From a checkpoint of a small self-supervised image encoder.
Model: 9.4M parameters, activation silu, depths [2, 2, 3, 2], widths [80, 160, 320, 640].
Rows from block 3, named by matrix and row number. Each number is 128 + 32 x the weight over its row's rms, rounded and kept within 0 to 255. All counts start at 0. Numbers have three digits each. After the name is the row's rms in percent of the matrix's.
# conv: 3x3 conv (model.blocks.3.conv.weight, 160x160x3x3), inputs 40-49, a 3x3 kernel for each
conv.13 101:136128089140133118155130133143162130132127099141151135092063105101120117167149132115148145134072189129150133146155139114131151127124128173158191150188160156197160098092105122096133127110111092126118117098129103112150141128062080199116099124126137110150161153190135220188
conv.14 101:173152151126167189128117126125093136114096104138108091093097113128178130085098111089062084145105070142133091128130149140159167134146155058084112030027078124079100110136097149115101161115138112081155125102166117104194133174141144164134117103157114146165101163136092126121
conv.15 099:162099104147124138128128161167133108112187147145128214141158187110083108113096098094104140089119095163172091085087070157111126149115089124144125102155092148144156162219146069104170098019096220255132134199152154134174112167117100130136098123151124136200102088146123094097
conv.16 096:156103093067107104152145136154137120118115100131124117128108130110135137096118148084156170141124131088132154105106117150113122149138143096145077105116087080156123174167152140145134113146140134079096114109117122150133147130061153153101144168058107108123117090116142051128
conv.17 098:134099094119108097106113104133164137085094105063104072125129136163166111198147142069126178128120119127107164088085118081064147091096134120087122125102133118134130159138112206144129160184148141142182155128166111099080095173144172166108154201175145159116128083083182099057
conv.18 101:161101095168158156154108146138145159154106176125106150104113145110108162102073094158135141066134140133099160126099132090091084113104086153135143131219106120155088189108110109125126123170120207117200194194128100204124121130111070106145130115080111141135158093100130100148
conv.19 097:136201255178164255185215188100108162130089142145087146100124142123126046093056093161162128211149128121142105129155113121132117118077121091153112130178162123117085114105050165084098100127128149113149112121129096140160122125129130113140083094076112117129122090081121153109
conv.20 094:147172154170152179098188199154095097118115134139101104160148164137123123120107130136152121157116139165151105164154146143152118156133142105128143182114093131113115148159129052082099088104097159192113110129144065106131129107111194131136158136125157106121088097101105120120
conv.21 102:116145136115094151112147116157152120150112183139129184141132141139147101117199159105156130138109058088089117162175110135136076066061134110095120108157142153092075151175142121091110146142111127107158217135211165152155086091123103184137147139171155096134099108137142133137
conv.22 098:111090121133068127075046126143088098103157159141121122099153170090059065116114162136165106106101124149138084178137129120143087166101114184093123178107079230139111075111106085096129104078138142104117104132081133176167071093134129112100152121088132191140130096093154125140
conv.23 114:144114139095097116126109125115135121146114134147114144127036150154134101167151127166144120116144100135139133155127141132127119121124137111124113108114161156103120118151134167111054074126116131144087124124131138128152111134131107148121153138097139000209176140064086223075
conv.24 105:132124166120141159131159124118157113099165118101134116121126068128171165117097116112096098165098099173137111137129165116135122137152123105116122156067112130145143114115067134144126093082136134201235118160227101116190101201209086159194062099118128195110073179155158104105
conv.25 096:115150108157163113131116124119139129111153089137116074087108113125089147142159157126158150161124141107131174091170090159126134085115108112090101164115114074126117057115091034028069145141129172113118114108098100121101107147109077157095056162116143136127141127155104101110
conv.26 097:129111151167108086091103139141128163128164134148152149135087117149150133169104093165072173132128127125128121143227104130157118111109180088170109168178096139137092141143104115146027124145082144083133091030211130108145099099061122182094128114115180132187138148112132160086
conv.27 101:112125152132122124119136146143058060151077066146082087142111095183150107151128148160122146102118089166110162104099136138132130124172171170145128150122128061165120168184151190163182164097133117107178130115129162125121079119133130188200172119128122110145197201143168134117
conv.28 098:105129102138091143068120150090145209146167166112146163116144149131154123133138150163117071112133112151083135135153153124183125156184146141124127133135118148166191112151089153150076136115149108086175129086144097099151147192145168114128155129113140120102126100075139081160
conv.29 105:162135158174123098148159152120126140163133129167155134143122106136167146143109120142168137142184136124115157082167163145185139117153105131122105115134103126132142091045045175111136157146139159146124059126127108145148124037058155051050141151123125107153121120130134137142
conv.30 094:114109064117119129147120068103087128109107099102120103126112115111186110160120129179134080121114148106132123142077119134140119148124133175204172157154126130147133156181153062145184145115132119185202127143245111167186058070099072136167125102180154096074143089078124127149
conv.31 096:072099161107116105154166109160141137120230155175123096068132143168141126115139162102162136123144097138100156123164120157078102143108087120119146123153140146111089142149174166149116132082148094147098115127131171081155100101186114144157134153106107059105189138138142119217
conv.32 099:106105120096138150136177100103073109101067099099130111103114130199202113130157118169113123173115134167127087051072136073079140114140164145104203116092216143125146137178183146142152075112106094115143097122108136075101167175122122145142144121143050132106153108097093138127
conv.33 108:106095124094098104106106124152147127172129129139146136113132119088139105057095156161108108125120122137134123126135116109143150127137111134117121136140117178127145129088114202104086195188085137103151146150115155150142173152153121103135014124095072213104000089136169080167
conv.34 104:116109145097119093091130103149118136194122135103141179156119112172199168119148172098156138152109131126107142152147124140101114162131143146164167124078122112087140163148118166103149132187127205143127139168140112095119111146146108101132121128109093151167084036115196148092
conv.35 099:104109059113087113105114093147122097090126137035118100123153106139139128123154166106130170119123167138098123119100168088118162127113165146168193137151162125150200134161098111134181086130108124136138118144150107103097138102104172111075131116067107152113099132112138164163
conv.36 102:116127110141123171130162108163140160170182148135147131153083150160142119153182136113128127118087138164157084134101170104123110142122067125126116107158070131144094169095170085144148138146105100117103132098138123163117166117186099101164157115128148124159237106087161147166
conv.37 100:085089082133145141127151120143151150123123144115127118135161091128160107161125126147192165150098121124149112173093073157134079124119108121123110145115146160081131113128109102175133134137119129105114148113101133139132133084125189104157140123225120144102118194130131162108
conv.38 099:134132126139135135114116106131089135085124093096188138126122120159199163184149119130105123137124139147164137125168144107136110163106091117193115155114137126091124123098100118109105084140117128122127135125141107099164176155202201150160121167166119117128097105133110117136
conv.39 099:087129122099136119159147147143132084146132089085126062105131178120114127129114084133132147109165115146150133135119171123106135131140141117103153102184123156133167094124096082090079132073096120184113145112182110143127098117072088131088079133157131106174120077069135089098
conv.40 100:132087141097129147118119133174129180136138141120148136149055100154133135159195107118090101108115105094107128112146128140082124104089152115116114086086126125089108141114156154080090117101131147136098115135127147093122150221168140255200217185198118100169084143198120187104
conv.41 098:133098133136115114138149151165190139130151100126098117116166134109117103092078147162162126145148145116167121179123144112108156118170070103154180124115114165098143184138082174088121188157131139107152141115147092084120119210156194241255209195228122098138098147147164143156
conv.42 098:122132120107093068123106126092087079097097139162155115095133126085077107121098142090151158200239133137104155120157170163138170134161172135147147113115128099096127091089098070036096124122102125071134100055088090107114126094146100100116101106129113099134100094093150116170
conv.43 096:132120119112110142120097147121115098102109076133102091138109143092127165139195119141139177159208248129112106048104127109069070099092093144195143138172106121168163104117110181115128115058140118060125134079095140101100133107103139213159157223142145142083117061090139181112
conv.44 101:168126092157079067181091139119187171107202141128182121096144144152143082093125137098147115121132119096123142157179107108105109161099102133142094106111131128120132121090126095130193113154145165068132100101107103105193122123105174144122079095109153129086150054093129121140
conv.45 102:154095111139125162145152140153159163138141121177197136099092118118157152130068089123104085156191178160114127115153125110120108121077129111076141170112188125140125138112062084069112118097147090114091164087102096144128139130132070106146101123163086032176071219207216167090
conv.46 103:229162124141102109131087108117133124125138179113159148152141111121095113092131122144136110111119139147128129180138084141072091121098124117123095150133104135116085142109121147086102129176124171102118128122116141105126124192152125160093120146091123147124121130174125116128
conv.47 100:120094182094118117102148129160110165110192074112194127156167140108100111159164146117123071073110099097101120114153091125059150156070148169122189177069204120157148100120022126116088105108121124152093117224147140127174133109108150183157153107158137146074196161179165097220
conv.48 101:128106114121128162156147171141108127104159157101118145107137168185128128069100139126132119127132131109129128072089102122148117116138144135118087103115097125143108162129139119088112168127176150080129104102157118166101110173124146156155123137128112080103174136183128098145
conv.49 105:120076108121170183166163129183043036112134100128160107134102134101098112054122101151158146124103140139107115123133094139168138113136127105077125150142115140108117130109104070071127121112163114153109100113113090108153226223112173217064077155088108084075124119130138124144
conv.50 096:134185185155130123141142143092120168163108132115065104131145137076153105096146143152177197148118103144136132112100107112117104103113122167141158104157148148157150068065125166156184175169164086090081102101138151133104119109176129117142103128097127159171178152167176088183
conv.51 097:130119122122075098076157134140117136130185167095143109165084128110076112145126133134151129051181120081131148145142152107130141183126153087117162076160092099118126128165142127047129164146145121160132165166142144193126110111072155168114114123081151163145111095106171123139
conv.52 099:159133163137174164124167139155175096156146121104120124083111104112106145128151160112163139138156124159164166112114096158153111114122142130134153162125123105217148156180169098101139168186145119086118104062049102102066101120142082110133113104095112122136101090103180181156
conv.53 101:136146145113128144150117118168069130156099140113141117135088098132105120096131147163138120151112122131160122094109110082189100116116094104255126139153134147189134114126125065110136162120146152071126188133130085115095166088122115152173127128161082175125062106163082069210
conv.54 100:118100132107150146127109112141136130125110108135134081183135167150115129138099113121152161207179103138143134124097103121123151137175177144131139100129102111155084162093107090075085147068105126066122143082140148106160067130149116189129132163159051195139167232150193157124
conv.55 098:121173144144127146142100165110125174153127178074130149137134127063066129142099164100138114116157130114097121121140096165104166142140114083157115123165140140158136177124155118112100105033136141123127054162078100135076088137114074107070072164085103106171109050150127138154
conv.56 098:108153141158105121129125125168141110105162107145124097134124106094088114137174119161125109119129091130096121124145121115096107117125122119083097136145095129132108187165132143126146122059082143145105126131137126109152063135144130144134101092122110063129141128172158177150
conv.57 096:126139125137120150144090137129073123143104156100146111168106115143082108120117156111110121114044114136122107104115156103176113158152117131209114175170127184159100154142127127114095139133101112160115161178115130110103105144130115109108122092145148106135144080104146112160
conv.58 095:161105143113194224217202116089081139061097174096144109153138082125096146152125111143137140061177247205205141085196161161213149254150089131165061165102080135156116122059077138108048084072138170152110137146103107153144136123097189151105122115098121125128120113119141113127
conv.59 098:150074091134135126151164221146129181155140153172153137110226101128230106099102159139145129128109136169143185125132155148129149132138113125090082144132093124115093133147123125181087078138132085097098123128129109136157121124136156110174129083114137114082112150141131105117
conv.60 107:144164118120133118119086111138119152117136114119116123095139148131149124136087147157132118110109144141138132106101121116126124103132135083125123083138091127124119130107136142153137174135112170140090165175105190194136138146113049089194095144173073114140125102135117129144
conv.61 104:111137101119159151131148119196164125126121107162132094139141188116117150162183177110106085113101176113107095160126139107125115136169127169131139154129137144143104077174182120171167132164166084057109111058090119072103156082112151150160135115139165202112072168170138143166
conv.62 098:184137116184150142189163149138091102119128143092126177138131092103116174114154143107138122065123121162113112113116123144153117151130117166139163166119133157128154087140116123101124127144116100093099099062056076070077165107116142095111174156137140126155095113149112164135
conv.63 101:163150129138102137165172166125111079110111119074063090105166181166171128124111077191201113099091136144180129163131115125139090127179080129144175120121131104121123080126210161172119120142092125115105078120172130184153162118131088110129122144140165230126238136030088035072
conv.64 102:120171154126192099138138152179202197245155152192109131104084141121097138131087104177143127136132155127152166127104167109110135095145149181099132201130090098142127146184155098106113139117096111128150135119137146157121118124174099164145128128134104106127116112128107071161
conv.65 101:142183135198127155140135154100124101084099112119074097062106145119195132139135147099114135157087134119104140152115130152137162109175105085082128131118074110131104067098135031173129115153132180205138132138084155168134146155153140128132084108101115137151164182189148145166
conv.66 099:186234169150173136214199167125170128094139116098108103114136109195148148099141120105110141073101156102123114078056144145085111145165091229132165181094135151109177108138106113103100139102074078138129104103097146139069170139061157184073098143105148138133187123117087116131
conv.67 099:135132123154132171133164113174164166160102130120106141093128157160143132145134120099101105151090136127102152116135158138124191139177126070101127140167117141125120095161146177200156196158090097172102146192099161122134117173154146104112122176094204180137172144012163018000
conv.68 107:132157095119081121091102167105097120116141144123126103184104096134085128067114155110128181135196153143148076112154127110131116186159105117147108123167150159137168167095021082031104000154180127094107074101129090110177159112143184123122177121101157112117038167226109255255
conv.69 097:190159158188158118136139115099108129143168146075078117140141084096136163076107142148114153163111075174156113177131150150093142155097140117118131190062115161088119142133122135109111109088125104173128070068112123064072145155083079062094113143102108111127107104148119128118
conv.70 096:137081132105139145101138100119137149144154148162161162151092119166195149100186180148094108120124142116119179150093140117134113152126116132169151101176150099154118120081110103093126097131150114137124177161130190227163146103195162090133140100144105129072088200159136172148
conv.71 100:109168103182152128111132128146120132126087119144130159177158137151166126120087128133089081233187138085095134165112128141174152133141136134157205130155125162130168089127126143072040145144150132163104075043101112075112060135102069094064126091095102054071146115123143148127
conv.72 099:089130124089203142092081125085173153130184163143140165162118147154146147151122125105109140141118131122112151096093119191110144116086100122098139195101103117161144134127057069120119107126109098154138106120136113135113119140135102095116108135145121146149101140160137116134
conv.73 096:132220150121150183124151198102126179094103133112123109094144125101095117096146074135120171178145106143172140142152159102129186070133131156105116094140099154158122142137123166099110133130078135149121150165126147158124093117107137117092147158115122100108115083118113123103
conv.74 101:137113118106120126118128144129097134150130126138103128090149117146183217163161118126140135104136187132213151149148158120172116119123087152111121120094104128131133176114168107094104087111108145114092102115112049095101152107117095129070126119152136079081068044115098212157
conv.75 109:126126116107141142125091078095115118097090142088103112114129127119131114122131093150133135167149108110142119127132151096147193102128108109135139147148186145151149134122074096108128098153106123181114116158158110136138109086092165091079142131131138120111149157068165125137
conv.76 099:099116134112108143096135146158201189175178163184167164084124111086121092106136167133128084187105133149125064147110099174085109137110090198180143148142160144132133055094122060097149092100181104119125121127129095141103104176158098161121116159097109141139115176197116186189
conv.77 099:131104095152122115094148092142106110173109097076143135126147122149180174140139128084078133139099133177134116027107144053047119119064047139153104130158138132140148116117112123156132089093091129182100127188138125109152113133137140121122117129141121118091104156141078121143
conv.78 105:142128152157123121152160156106116118124155147103109166095112091113182131116099123154117131116109118126136151136138122141137082188213151165149134113132096100121105104137149092118102104126127147142152156102118147132127156106126145136151159114109123132126110156129093094145
conv.79 098:193236183152218145152142140107137122064157127149164139100119125166096075124110058125135143101127099110120163222132106170122109126077094108105110122119097118124126108040156101077122154143221106104096149100157109038139212180151195251156146154115095094136105093157181112085
conv.80 098:098126137161104115124145153066111142138108117074088132128116094116128126113148106128081144137138079118120113126166119164162131135193114064132081047194145123133165152103158133181140105140114143132173153151112150150156187108124123119081125189147123143124084144140146138117
conv.81 104:152179105171255120170138161110097136142129105085118111116121140161097109141109135119107079161139110128155126110151146111137121103102157127116096122130125113130120155128120079081166137138198141135102160124080113122134123110108072005133071095134137102135133126147173158128
conv.82 107:157169129154112109138117137123086106136099120117125112083128156150182133111101126080164166185167098138084152119150128155088119132132154132120123153120158107090117148118080100124175165166059108115109072156120082107159107126134149108158120175109005104212162200110155128081
conv.83 097:090124188165194177154145133135162096136136095177100113077121165108159127106159165096154153158189180172132136125149144166119098112117107155148090124164136119088133130074086060052121099096198092092137108112114129113106137126097167157091116062095161151127164139149135149170
conv.84 097:097108144050121163112115066118120131112138154139195092107096130130092131117114116145126139116110112144200143120133139106151112133086127141101091115118087160087128128158108131145162108115103100114112120120154115152195135152164176163127216148173117142164158133163117122116
conv.85 098:086174140105077077128134214161206103152086080146118128127077110144156170145103144095071117098105116083104091143092161150104148108149124076094126145071103129095056116148108170137130186081139218167180211133108134129098142129111150125138186142101109151121105126106098104141
conv.86 105:144102139146204122132226135106092094107148140099106108127165124058123189158136166168166160139128131129089104114111106118142129111089100122148168121135117131131137124151087100118124118092127111135094104150084092116116105067116154122095228120060080160146041138186083074156
conv.87 101:154123144167086126164093088129154147124137121155165097117111126088129091121134134142102115137058116138112141162135255156144141136125160122097078128112120129125109080158175107199127119177145136255179095155102154129104130121116080109174097129140118117137128192144136122101
conv.88 100:101114124155132124115124111142170141117132112102115093179152143148168215232161194086133097085138106131139169149127132115096101033076083099113129166146120147160118129050098155110129165146097128166122163154102108098106139191192133171175111137094173105106155142089203204140
conv.89 096:115134149091145128153116107094092118143156137168084115184091092171071116133076126184137083173180081202135144118102119136096156118154163102129127138078114121150157084107175072113134117075137107172099087126152171058111147127139127155105091081071139109122070093112127050097
conv.90 102:135135158136099148138112171137169141156144135128160102178154132150148145161148124141125131173176136142118142200224139176130123142136140144115117095108058109136097149126112145102122119095105154154096125133112114119094058151125148185156136152146130100114106094134094140134
conv.91 101:120109113116141191117173199088099103126162090099152153125134168134100062161217182123107115078110136167221166138083150106138113143097159149133158107108113135081143201243229163094084128091054097087131127099153083108039157130108123171182131138159176169119085047054106122180
conv.92 100:133140100140146142091140168118164142129087170170105164083132129127081143142099096099104158151119155102120133146136138128168097131176121172131144177172101118177098089092149105119124139100124124079118255117060199199139102130126101123118057089097149101091144122124120205111
conv.93 098:167110107147150116113127096153133071127128157177125158141112091076199111148200206135068142135129109081099157148116155136109117084115087157109143162103141125159129134064091090075093175189171140090143137093097102068156078089123066073079133098095144091105112197140129133089
conv.94 099:135073078157127149153117047133136112148128095130165130112122134125124104121080108138119141101119154131176070086153083099171098170136138133117100090089089123111113158086044126052094154045151142104101152139100125078096127163139119131152149144144145072141142021153111098202
conv.95 096:099092063084083068085065071115081114073085108134118115108090147157061082108106070090127135114124172120094121116159132172178118163137117092165120110173104113141094104153112092160102139125096181166109078146154101117152153172152167147174106201192154107087118085091085076094
conv.96 099:120087162133094136125108105135168118120130110156104137164144115158152131136118137130155158154126148105130115117094152164098151151116123137167130125150148137123108162084111107084098127123085114120181143104137149115131109143117113146120149148127125066108127080120147125092
conv.97 094:158117157138112148124086152116147142143146120122150134103144105156136125128135144155106081154153129145148140135192150174152140168101146137133194173171143153134130097141112078144086093108120130129145085138120116124064156128095122145160120096134081129152140075075109056093
conv.98 098:092115152123144127111119156164149145189146137139139128129164135155184134150148080135139152128168149143156163104106138124121146114133138128174218140128162141142158110133137107196131153140087124140112131127162106127149133185075081136097118090126146121106145107116106106142
conv.99 097:094115143066121136051106125163138138179151124184133102135172117057155155084132162146147104114131169096138131156146108158070082126090082086169133147096121182124110110164153066181143053183161138072082105091151165086135138108151151103151120145115152096126126143139108114124
conv.100 098:175106090130071066112145056098078161032079160034120081170157093128113109138140108117108095110084152130117086166149141121134113222164144130131084179130100191191113111130149130071148083076111137126140140130111199138117130203212137190186198216199155134124121136133084180137
conv.101 101:106090122110131114142136111136111152097101170093085158167122129097112169087172138088103101092041160137111136119149096186167145144221157082141127137106110142092137130129125136122092124058068140119141133174140130125125129115151095089106141130119149128181091079138077090105
conv.102 099:145136105117110124138079157131177174135152151210167158182162118151169134152095159089131112100144117114125144119111114112097119100127115116088125132125109106107123174121127139087129135098122120117116124096096123147107145155142092110104134091080135141142124095105124112107
conv.103 102:134167169124156127161162109074112052068052131098116152168130117135153125118110124168074144105162148110088135130143149111119114102170120135129140107124159106170161132135122138115050117096067115113135147132108142120114142112116089109128116096097127086088126072065106108141
conv.104 105:138149156148153139107127142150104109100122135117137149087096101081080118138187131160219160218162076072085118137142172145143178117101160106134136121159194161108132101120119117255151120236107086136106133114192107103174091094115095124169148143160129108164175165125140139122
conv.105 100:113153099107135092148124076082127091058093120064132139130083139146127183107128170140162094118131105139098185150147155171143121160156153109101096129122120106102077041092209050086229127075128158121203156142159165131143145164132156170110156137104089169199104154187126082127
conv.106 094:079113105098129115150122126120112057113154105107147116131137200058115159135175124120100101131165128086081157100118100134090142130067085200198168173150139188147150164110152138141106144064112152100058113078086121093095149133170144133139168166161179079181150119191120245117
conv.107 101:114068102104118112185155128114092071133093108110113158179107113181163120149121121137075157102130114156135107105172108115097143109128132175149130122224126132157147156037105154116100160147184110078057097098104082135095135167141138151070123133120133118151148167102142114127
conv.108 101:132230154125255128156172140097143096091084095105108119063098143131184110108125089161129097150162161139158158099105135117081136169118124218193120183218123181134122145097126142103150134164160118150096126140096088109112046078069102108033084038084130149127097139157116162125
conv.109 101:106138176177113078150157168103113138134101133095103108194190113031109172150053077115147114099095138114122094119125113100066093122100171179138081152122145117151077175028087078149166125081123112097160099139090119143120073145137134092139137183120139162126032080158154071088
conv.110 099:110125107133134066105080120087131094109083044115115092088020113096076092124120101126125101111150088136113098116117115113161159134108096120132062174159178165157098148158187112113101062108162076111136118085119096047089098098134103175133147154090121088080145074116140117166
conv.111 107:086118141145077126093116080114109144057010176095041172121126119126086098132122121121074156114190164095140098131111147183254111170084108127154125131149096129118138100140126148118169115129138143139111126119111119124133096145164108169150121185113111140154129118130091160131
conv.112 099:112127124152147139171131104157202142149107109101052093160135125157087116110130176123141171141106151139181109117077090086125145134129116144126101077156113103122145103126092164145151139102125173143149116111134121155192161174131083064050130149127141152160195132111125072135
conv.113 097:111143139134148101167103110170116115174118117189114114200155098170174157114134155077121152107108148149072130123110163137162165126166150145108148120108168117092102176140092113177087052135081159180183255188205201243206126129112094147146074138167110191129094118156126185224
conv.114 100:117105112103120139147123108119136130086124106125148130091093124095156190115163134203204165100125134103149121151140132111113117126106152181154120146089154181126117113091041127125142172152088103136116103101130133138113135142138120098050106113082138103106100204223115153110
conv.115 109:140118121127146154135125147139129129134111122140135103089127138113135118102122087103124164103117119148152152117143101090114130120074125118180133162185157119171110167189160070121166086119114125084088099103124102140136100025054162151071161154106219214097077255133106173137
conv.116 099:135137142111107133120111111139092111147100135130123135170143123127138105147110170162174129138165125149102096157131143127153118183119085193190141109139147157153135103082140061064142077144134169118152181134135078148136182183125149112167150108147190133097176139067132101094
conv.117 101:139127113118123123133132095167147100171163115196152129159193107140173184128089074155124109154096136142163125162152149135114132192149103125107108140105118121125092050143143152117175162078147171155121131182101141071124153142151127140122119113092142131119137176149150124033
conv.118 102:147102154142129188108134184107089070165077104187071115058113090084114074087121158094162156120155105137118141119132125156080130138089104164087119152125098144107106095091145097121129119097113105109078150137133145089079050124108128104176075101170116180139087187144107136179
conv.119 098:153137116136104136066103142116116126091145167146149164084103131107043091185157166134138166102099082090092101103130120128151174208153143074134176102099125038128103122190142122109115070107107109156098125163169202110120122114144132165131184197173128084080133157091158155183
conv.120 102:118111109117177120133088110114111131137109124139116087091129115185151134122083131113131146179216145163167098095134104082117095109157154165154129127140176114137162169155117110033058046000087109085090123170114125122145109102098101143138093167072124094133015008080030045170
conv.121 103:087129142126085120133144146175157127169148140159138091134117203131094131163185144086125172095157133160104085156108123133134101115107117126112146077130130081111113095155120172096149189163100145152148118151166159102127134085082168167103128215155109116123102118131187242146
conv.122 097:102161173098090157147129162077113104101074157119121077119136123140146150133068148102075094161106108167116116084088161076086135097082120186206118118196210153069240136105137149111073110144178163146178141200155098164217129190067116141117109090125140140123137141127161129159
conv.123 106:153101135141065115176103140098151186118164146150132140119130099155176145136171135171150121100123126133180136107131138094095126155120176093153135141098146130111119084078116109106091155096077109151139160135162127114160133128157125083125105127094134134136111134164142131175
conv.124 101:133141131118140118106102140120085113099104106128077133089107127119131131131132144152149141100101101132084120126136121137152161092133162133118144148110137099148135084089084107148121141102087136111125127143098118138105068147095115122072137167140131124126148075137125124092
conv.125 102:137138120144139142132106122120072121164142118154126039064110099063122114117108135105128105050096093156163162136078058112111094149095112168113162163141098112148128126129163140098145158125150173138176131126149110129126092098138114076122106121068157108138129090093169077108
conv.126 100:097127137106115128143128123169077119136106084097134125073093110118094132185154117136138135155158132099151129091127126116095125111080142094094096180197156149160135093125102218182155154167125116149147096146093104100106076101136086081105117105091088130108170134096255114180
conv.127 097:134117090107136105136133127134142123109127129128131127141115149166148191152163099135111145097197166147092101098152159091112086085073076133145126117132126135126168136085040085104102157151130120092074123115088149119121082131132185136188129104156104100057126099144168255193
conv.128 101:136137130150145092159154149148127098127095149138153160143151111104120136143080132124106179134119114115101150112097144173116126114182102098147116133192112127173094126159146108093154077067125117105097125144114129114114164138112148122150113161168081100099137197064162075160
conv.129 101:073126136132161134156154125108057140074070140092121141144045120116128149095137123106106133128141154115173131108152144135189121170171065130132115094139128121147129174100115134098121116151084113170111155181123176180113083148102117230149141150085157148122140255145123125127
conv.130 101:116101113148129147115149128103104129133121071134079096146160151163155140120154145129144116138125143131102130128092135113122177104172139105097110105104151170105117157135147169057094121125181087134158070105099116122060133136146149105090111118145094095142090145189144211181
conv.131 096:135126185148117138179103074063146112118128103112098094113100094142112090091123073146112151114129137116153116157160202151216194127189164182133140082131161156199194139143138147105150156128074093125079125139132130169137121101075110066052084115111179111131144090110132144108
conv.132 102:096109132116127149137144137107142181080169163115222130133093131160133145124164096138127077122107086135140149149135125121149119154161158115143151140172137103086115130109137054063131091078144171156180163162229152158155083111117140156166154114137087104130123102108141154150
conv.133 101:161183141127108204098065103094064104152117079134142099174191150088110134080138107178102099166111109130139123116119115064110057124131123142089127148140135190143086105108044124107137123123156124089148134109184138105150155113136103111118125131104143134138141109106133163142
conv.134 095:170148104082104049114115132147135157113130177132152166151128130097141131108150202117111097105102138096113084066110122091050169102091159155104122129101145153151164103048109141128110131189108123159132125146108140102101122174117114131154160145171150158154109135088161127150
conv.135 095:119159112154178111154146122075170157160150120132076081163094111090125121086082104110128154142130124097149118111117103148104091138103099145128109153194197118166128162096151096116078128135112119123100138112123125121116098109115093134142129136134119100154113174159094145165
conv.136 101:131157143136105103179154148115101133129123096174113130153090101088123136127131114138179148135114131166127141084139116099125093099094120112114112112151131141115138097130178144167171155108179100179189102142210114122148174132125175127083178156120195162112167199086196160202
conv.137 097:128137122175205198092156136118123117146132131124124101081124142103128129087078056186146126130142114167153181153175161161179134153116146128118130115149133140108180080086118094065071107028059137095058138156102147141151117065122065128135123096156110163141122092127132135107
conv.138 098:126141120183123145141121126171152136093200093093129143118082100117085084134092122094113143152062167116119092131076130113073105112131157125105123143140115096155104093135100159079136127126124099193093128103147112123118137162168149153137180201109201079172154073095142148069
conv.139 092:091116169133119115107061075117144184211109137153161146130133138194148128191158116125093101075109105078097133135158086112172135111160116121148103098128118140109134097103152138130148125124128232108205140137124148169121169143159146125153089133070115121164147115117118116130
conv.140 099:163081152149048111229142138206130055182082095147164156063061135166101110149119126127135143119207178059085121087113137084112132147128131131133127121156186116156114179148108157172142100117119145107126123174082135134106140105148138124094172118096131120116155146122117127097
conv.141 104:131118125185161146101132135150168135116134110102126110149132165106101165146143057116117135085161142146138070133108123169150095119145165142141164104188157120158140112129142118194150113072155067109102077115099089143089096072132145120108080143152102066107195222106113153178
conv.142 100:121131144139089096134153121097097133105093151117125127138145144158119128116151140113129111153087116138137112165127118130150126170165137089111134083096097107093095044088143145059102132088080176177138124155179119185090106130083095114108112108106113135142116118120094099133
conv.143 101:134095103105099100120110081118147110112108098146085096142106133084082072178149134175128113057060117114157161126132165113151169105196111104160094073116174131170127148107138142143110119085104087172154074138125084135091185155136223177092163149108140117104149164069134133123
conv.144 099:099077095126082100123136143144190118178160122137166138164097110135091125132130131088190137089199109091142143167151159186131167174076127140133150141094148089101126135010103140001149112070104108148076083112096116139143134072128134116160121124177095072146085148194147179137
conv.145 100:101097130099111146041111139168116175144193175143189125140109110132085074128112056188112150130124089145148132090138099136098124100088141139138101124131119174159141117133116126096090095154115110141108113094093129103150134118117141126119173078099112129159122129106111127146
conv.146 096:107099129151110084131154170122135132152162130143124142117124147119107111080086075108140124127163173155166121107181117077131120124103127111110086116096172093083135117105063194107103120113102148116104174115093130087103147125123199179159137127091112091113127058089145092122
conv.147 101:144142139129162149136224159118122120109161095133139137116144106105128107120145131127085120136088065101066109148152110113124084140080133115157103148187170138224145099127127102113151113081126091075092147135119147122106108160169112255207181255139111148124116105131077116152
conv.148 100:053182208062099140095075091065093153099074075150102129182164162111160138113149122165095085122129076120131153167159148142093154147147107151153087140139129132133102106085145139108153115138117160112135118130149137150117127117164129134118110136185115096136124151103101156124
conv.149 097:070104116110109149130080158148120098137152158152114128113150160149092168166151177126159156102088101126095117084151096130159130091177114099095103088133102077125133125087088119072046110079124151135111158100134135103124127119118149148119148203131113090138140095115127165159
conv.150 102:146130116181109061167100094131139078152066103124098139147115053080065145154127087155072072115116168139192102139106174143154101154137139114103162136156109144141124146191063149100099132145123122097137116141147142140154175112159135151233160104139087066120074103162131125157
conv.151 101:180123131127169141125155117185115123172126123142096145124128148140158129140123129104106155126142098110107108149186116109189108101142104094078077057058135065105127106198057114146044175079103145166160205132106163121093104123132096166102115145125179101065213067152090052221
conv.152 097:135126085110194172099173102139162122111109161106155133107138148100153128088075104140091126172092127128130141134137136109204165153151188090054082145067124093040081149140128111157133161151176094150160132141132160138160132100140148094141160133147112129154103095131074121109
conv.153 098:099127131070074084134132075162104093140139115148106110189224159111181158112137121142155122138174185135127105108144144127100151113109117111098114139137108131117090081086096114116092117122092082162123072085179086033149149078114093099035105109098048030122077116125194133141
conv.154 101:106077093120120099112118114143113174140129095143095164074071131189091035182151102093128119112104138121137126113050127143129133143167098142122120139128124131138144075077143175076075129139106127163139178115168172148126170173102111155152120122133144083187201124080185211070
conv.155 099:175148149154157130162176177121140117134152135137118131133096086129098102107128116123158133156154137127109169135155105162094148132097123198152172144124149205135159125122115141181112153113127123130088094086089118081104138194148129154125134150178119132148150108149148143155
conv.156 097:148105093099103124104116123091111063037038087079046018057107137135136177111106202161181119172130099160139092135124161141114147120142120148114124136122190185175204106151194120138109098149115095123134115089114152112040103129120128121176106141102128103123098114118165100126
conv.157 095:141137129130099115159159144117106091115082159077077095123085071103134124130114121144193207124111134184186176118102063125097134113189154138160224133184092121125172102078078088085096086111118082119087138090120133126094097111077083108092117124073140094194105108110144115137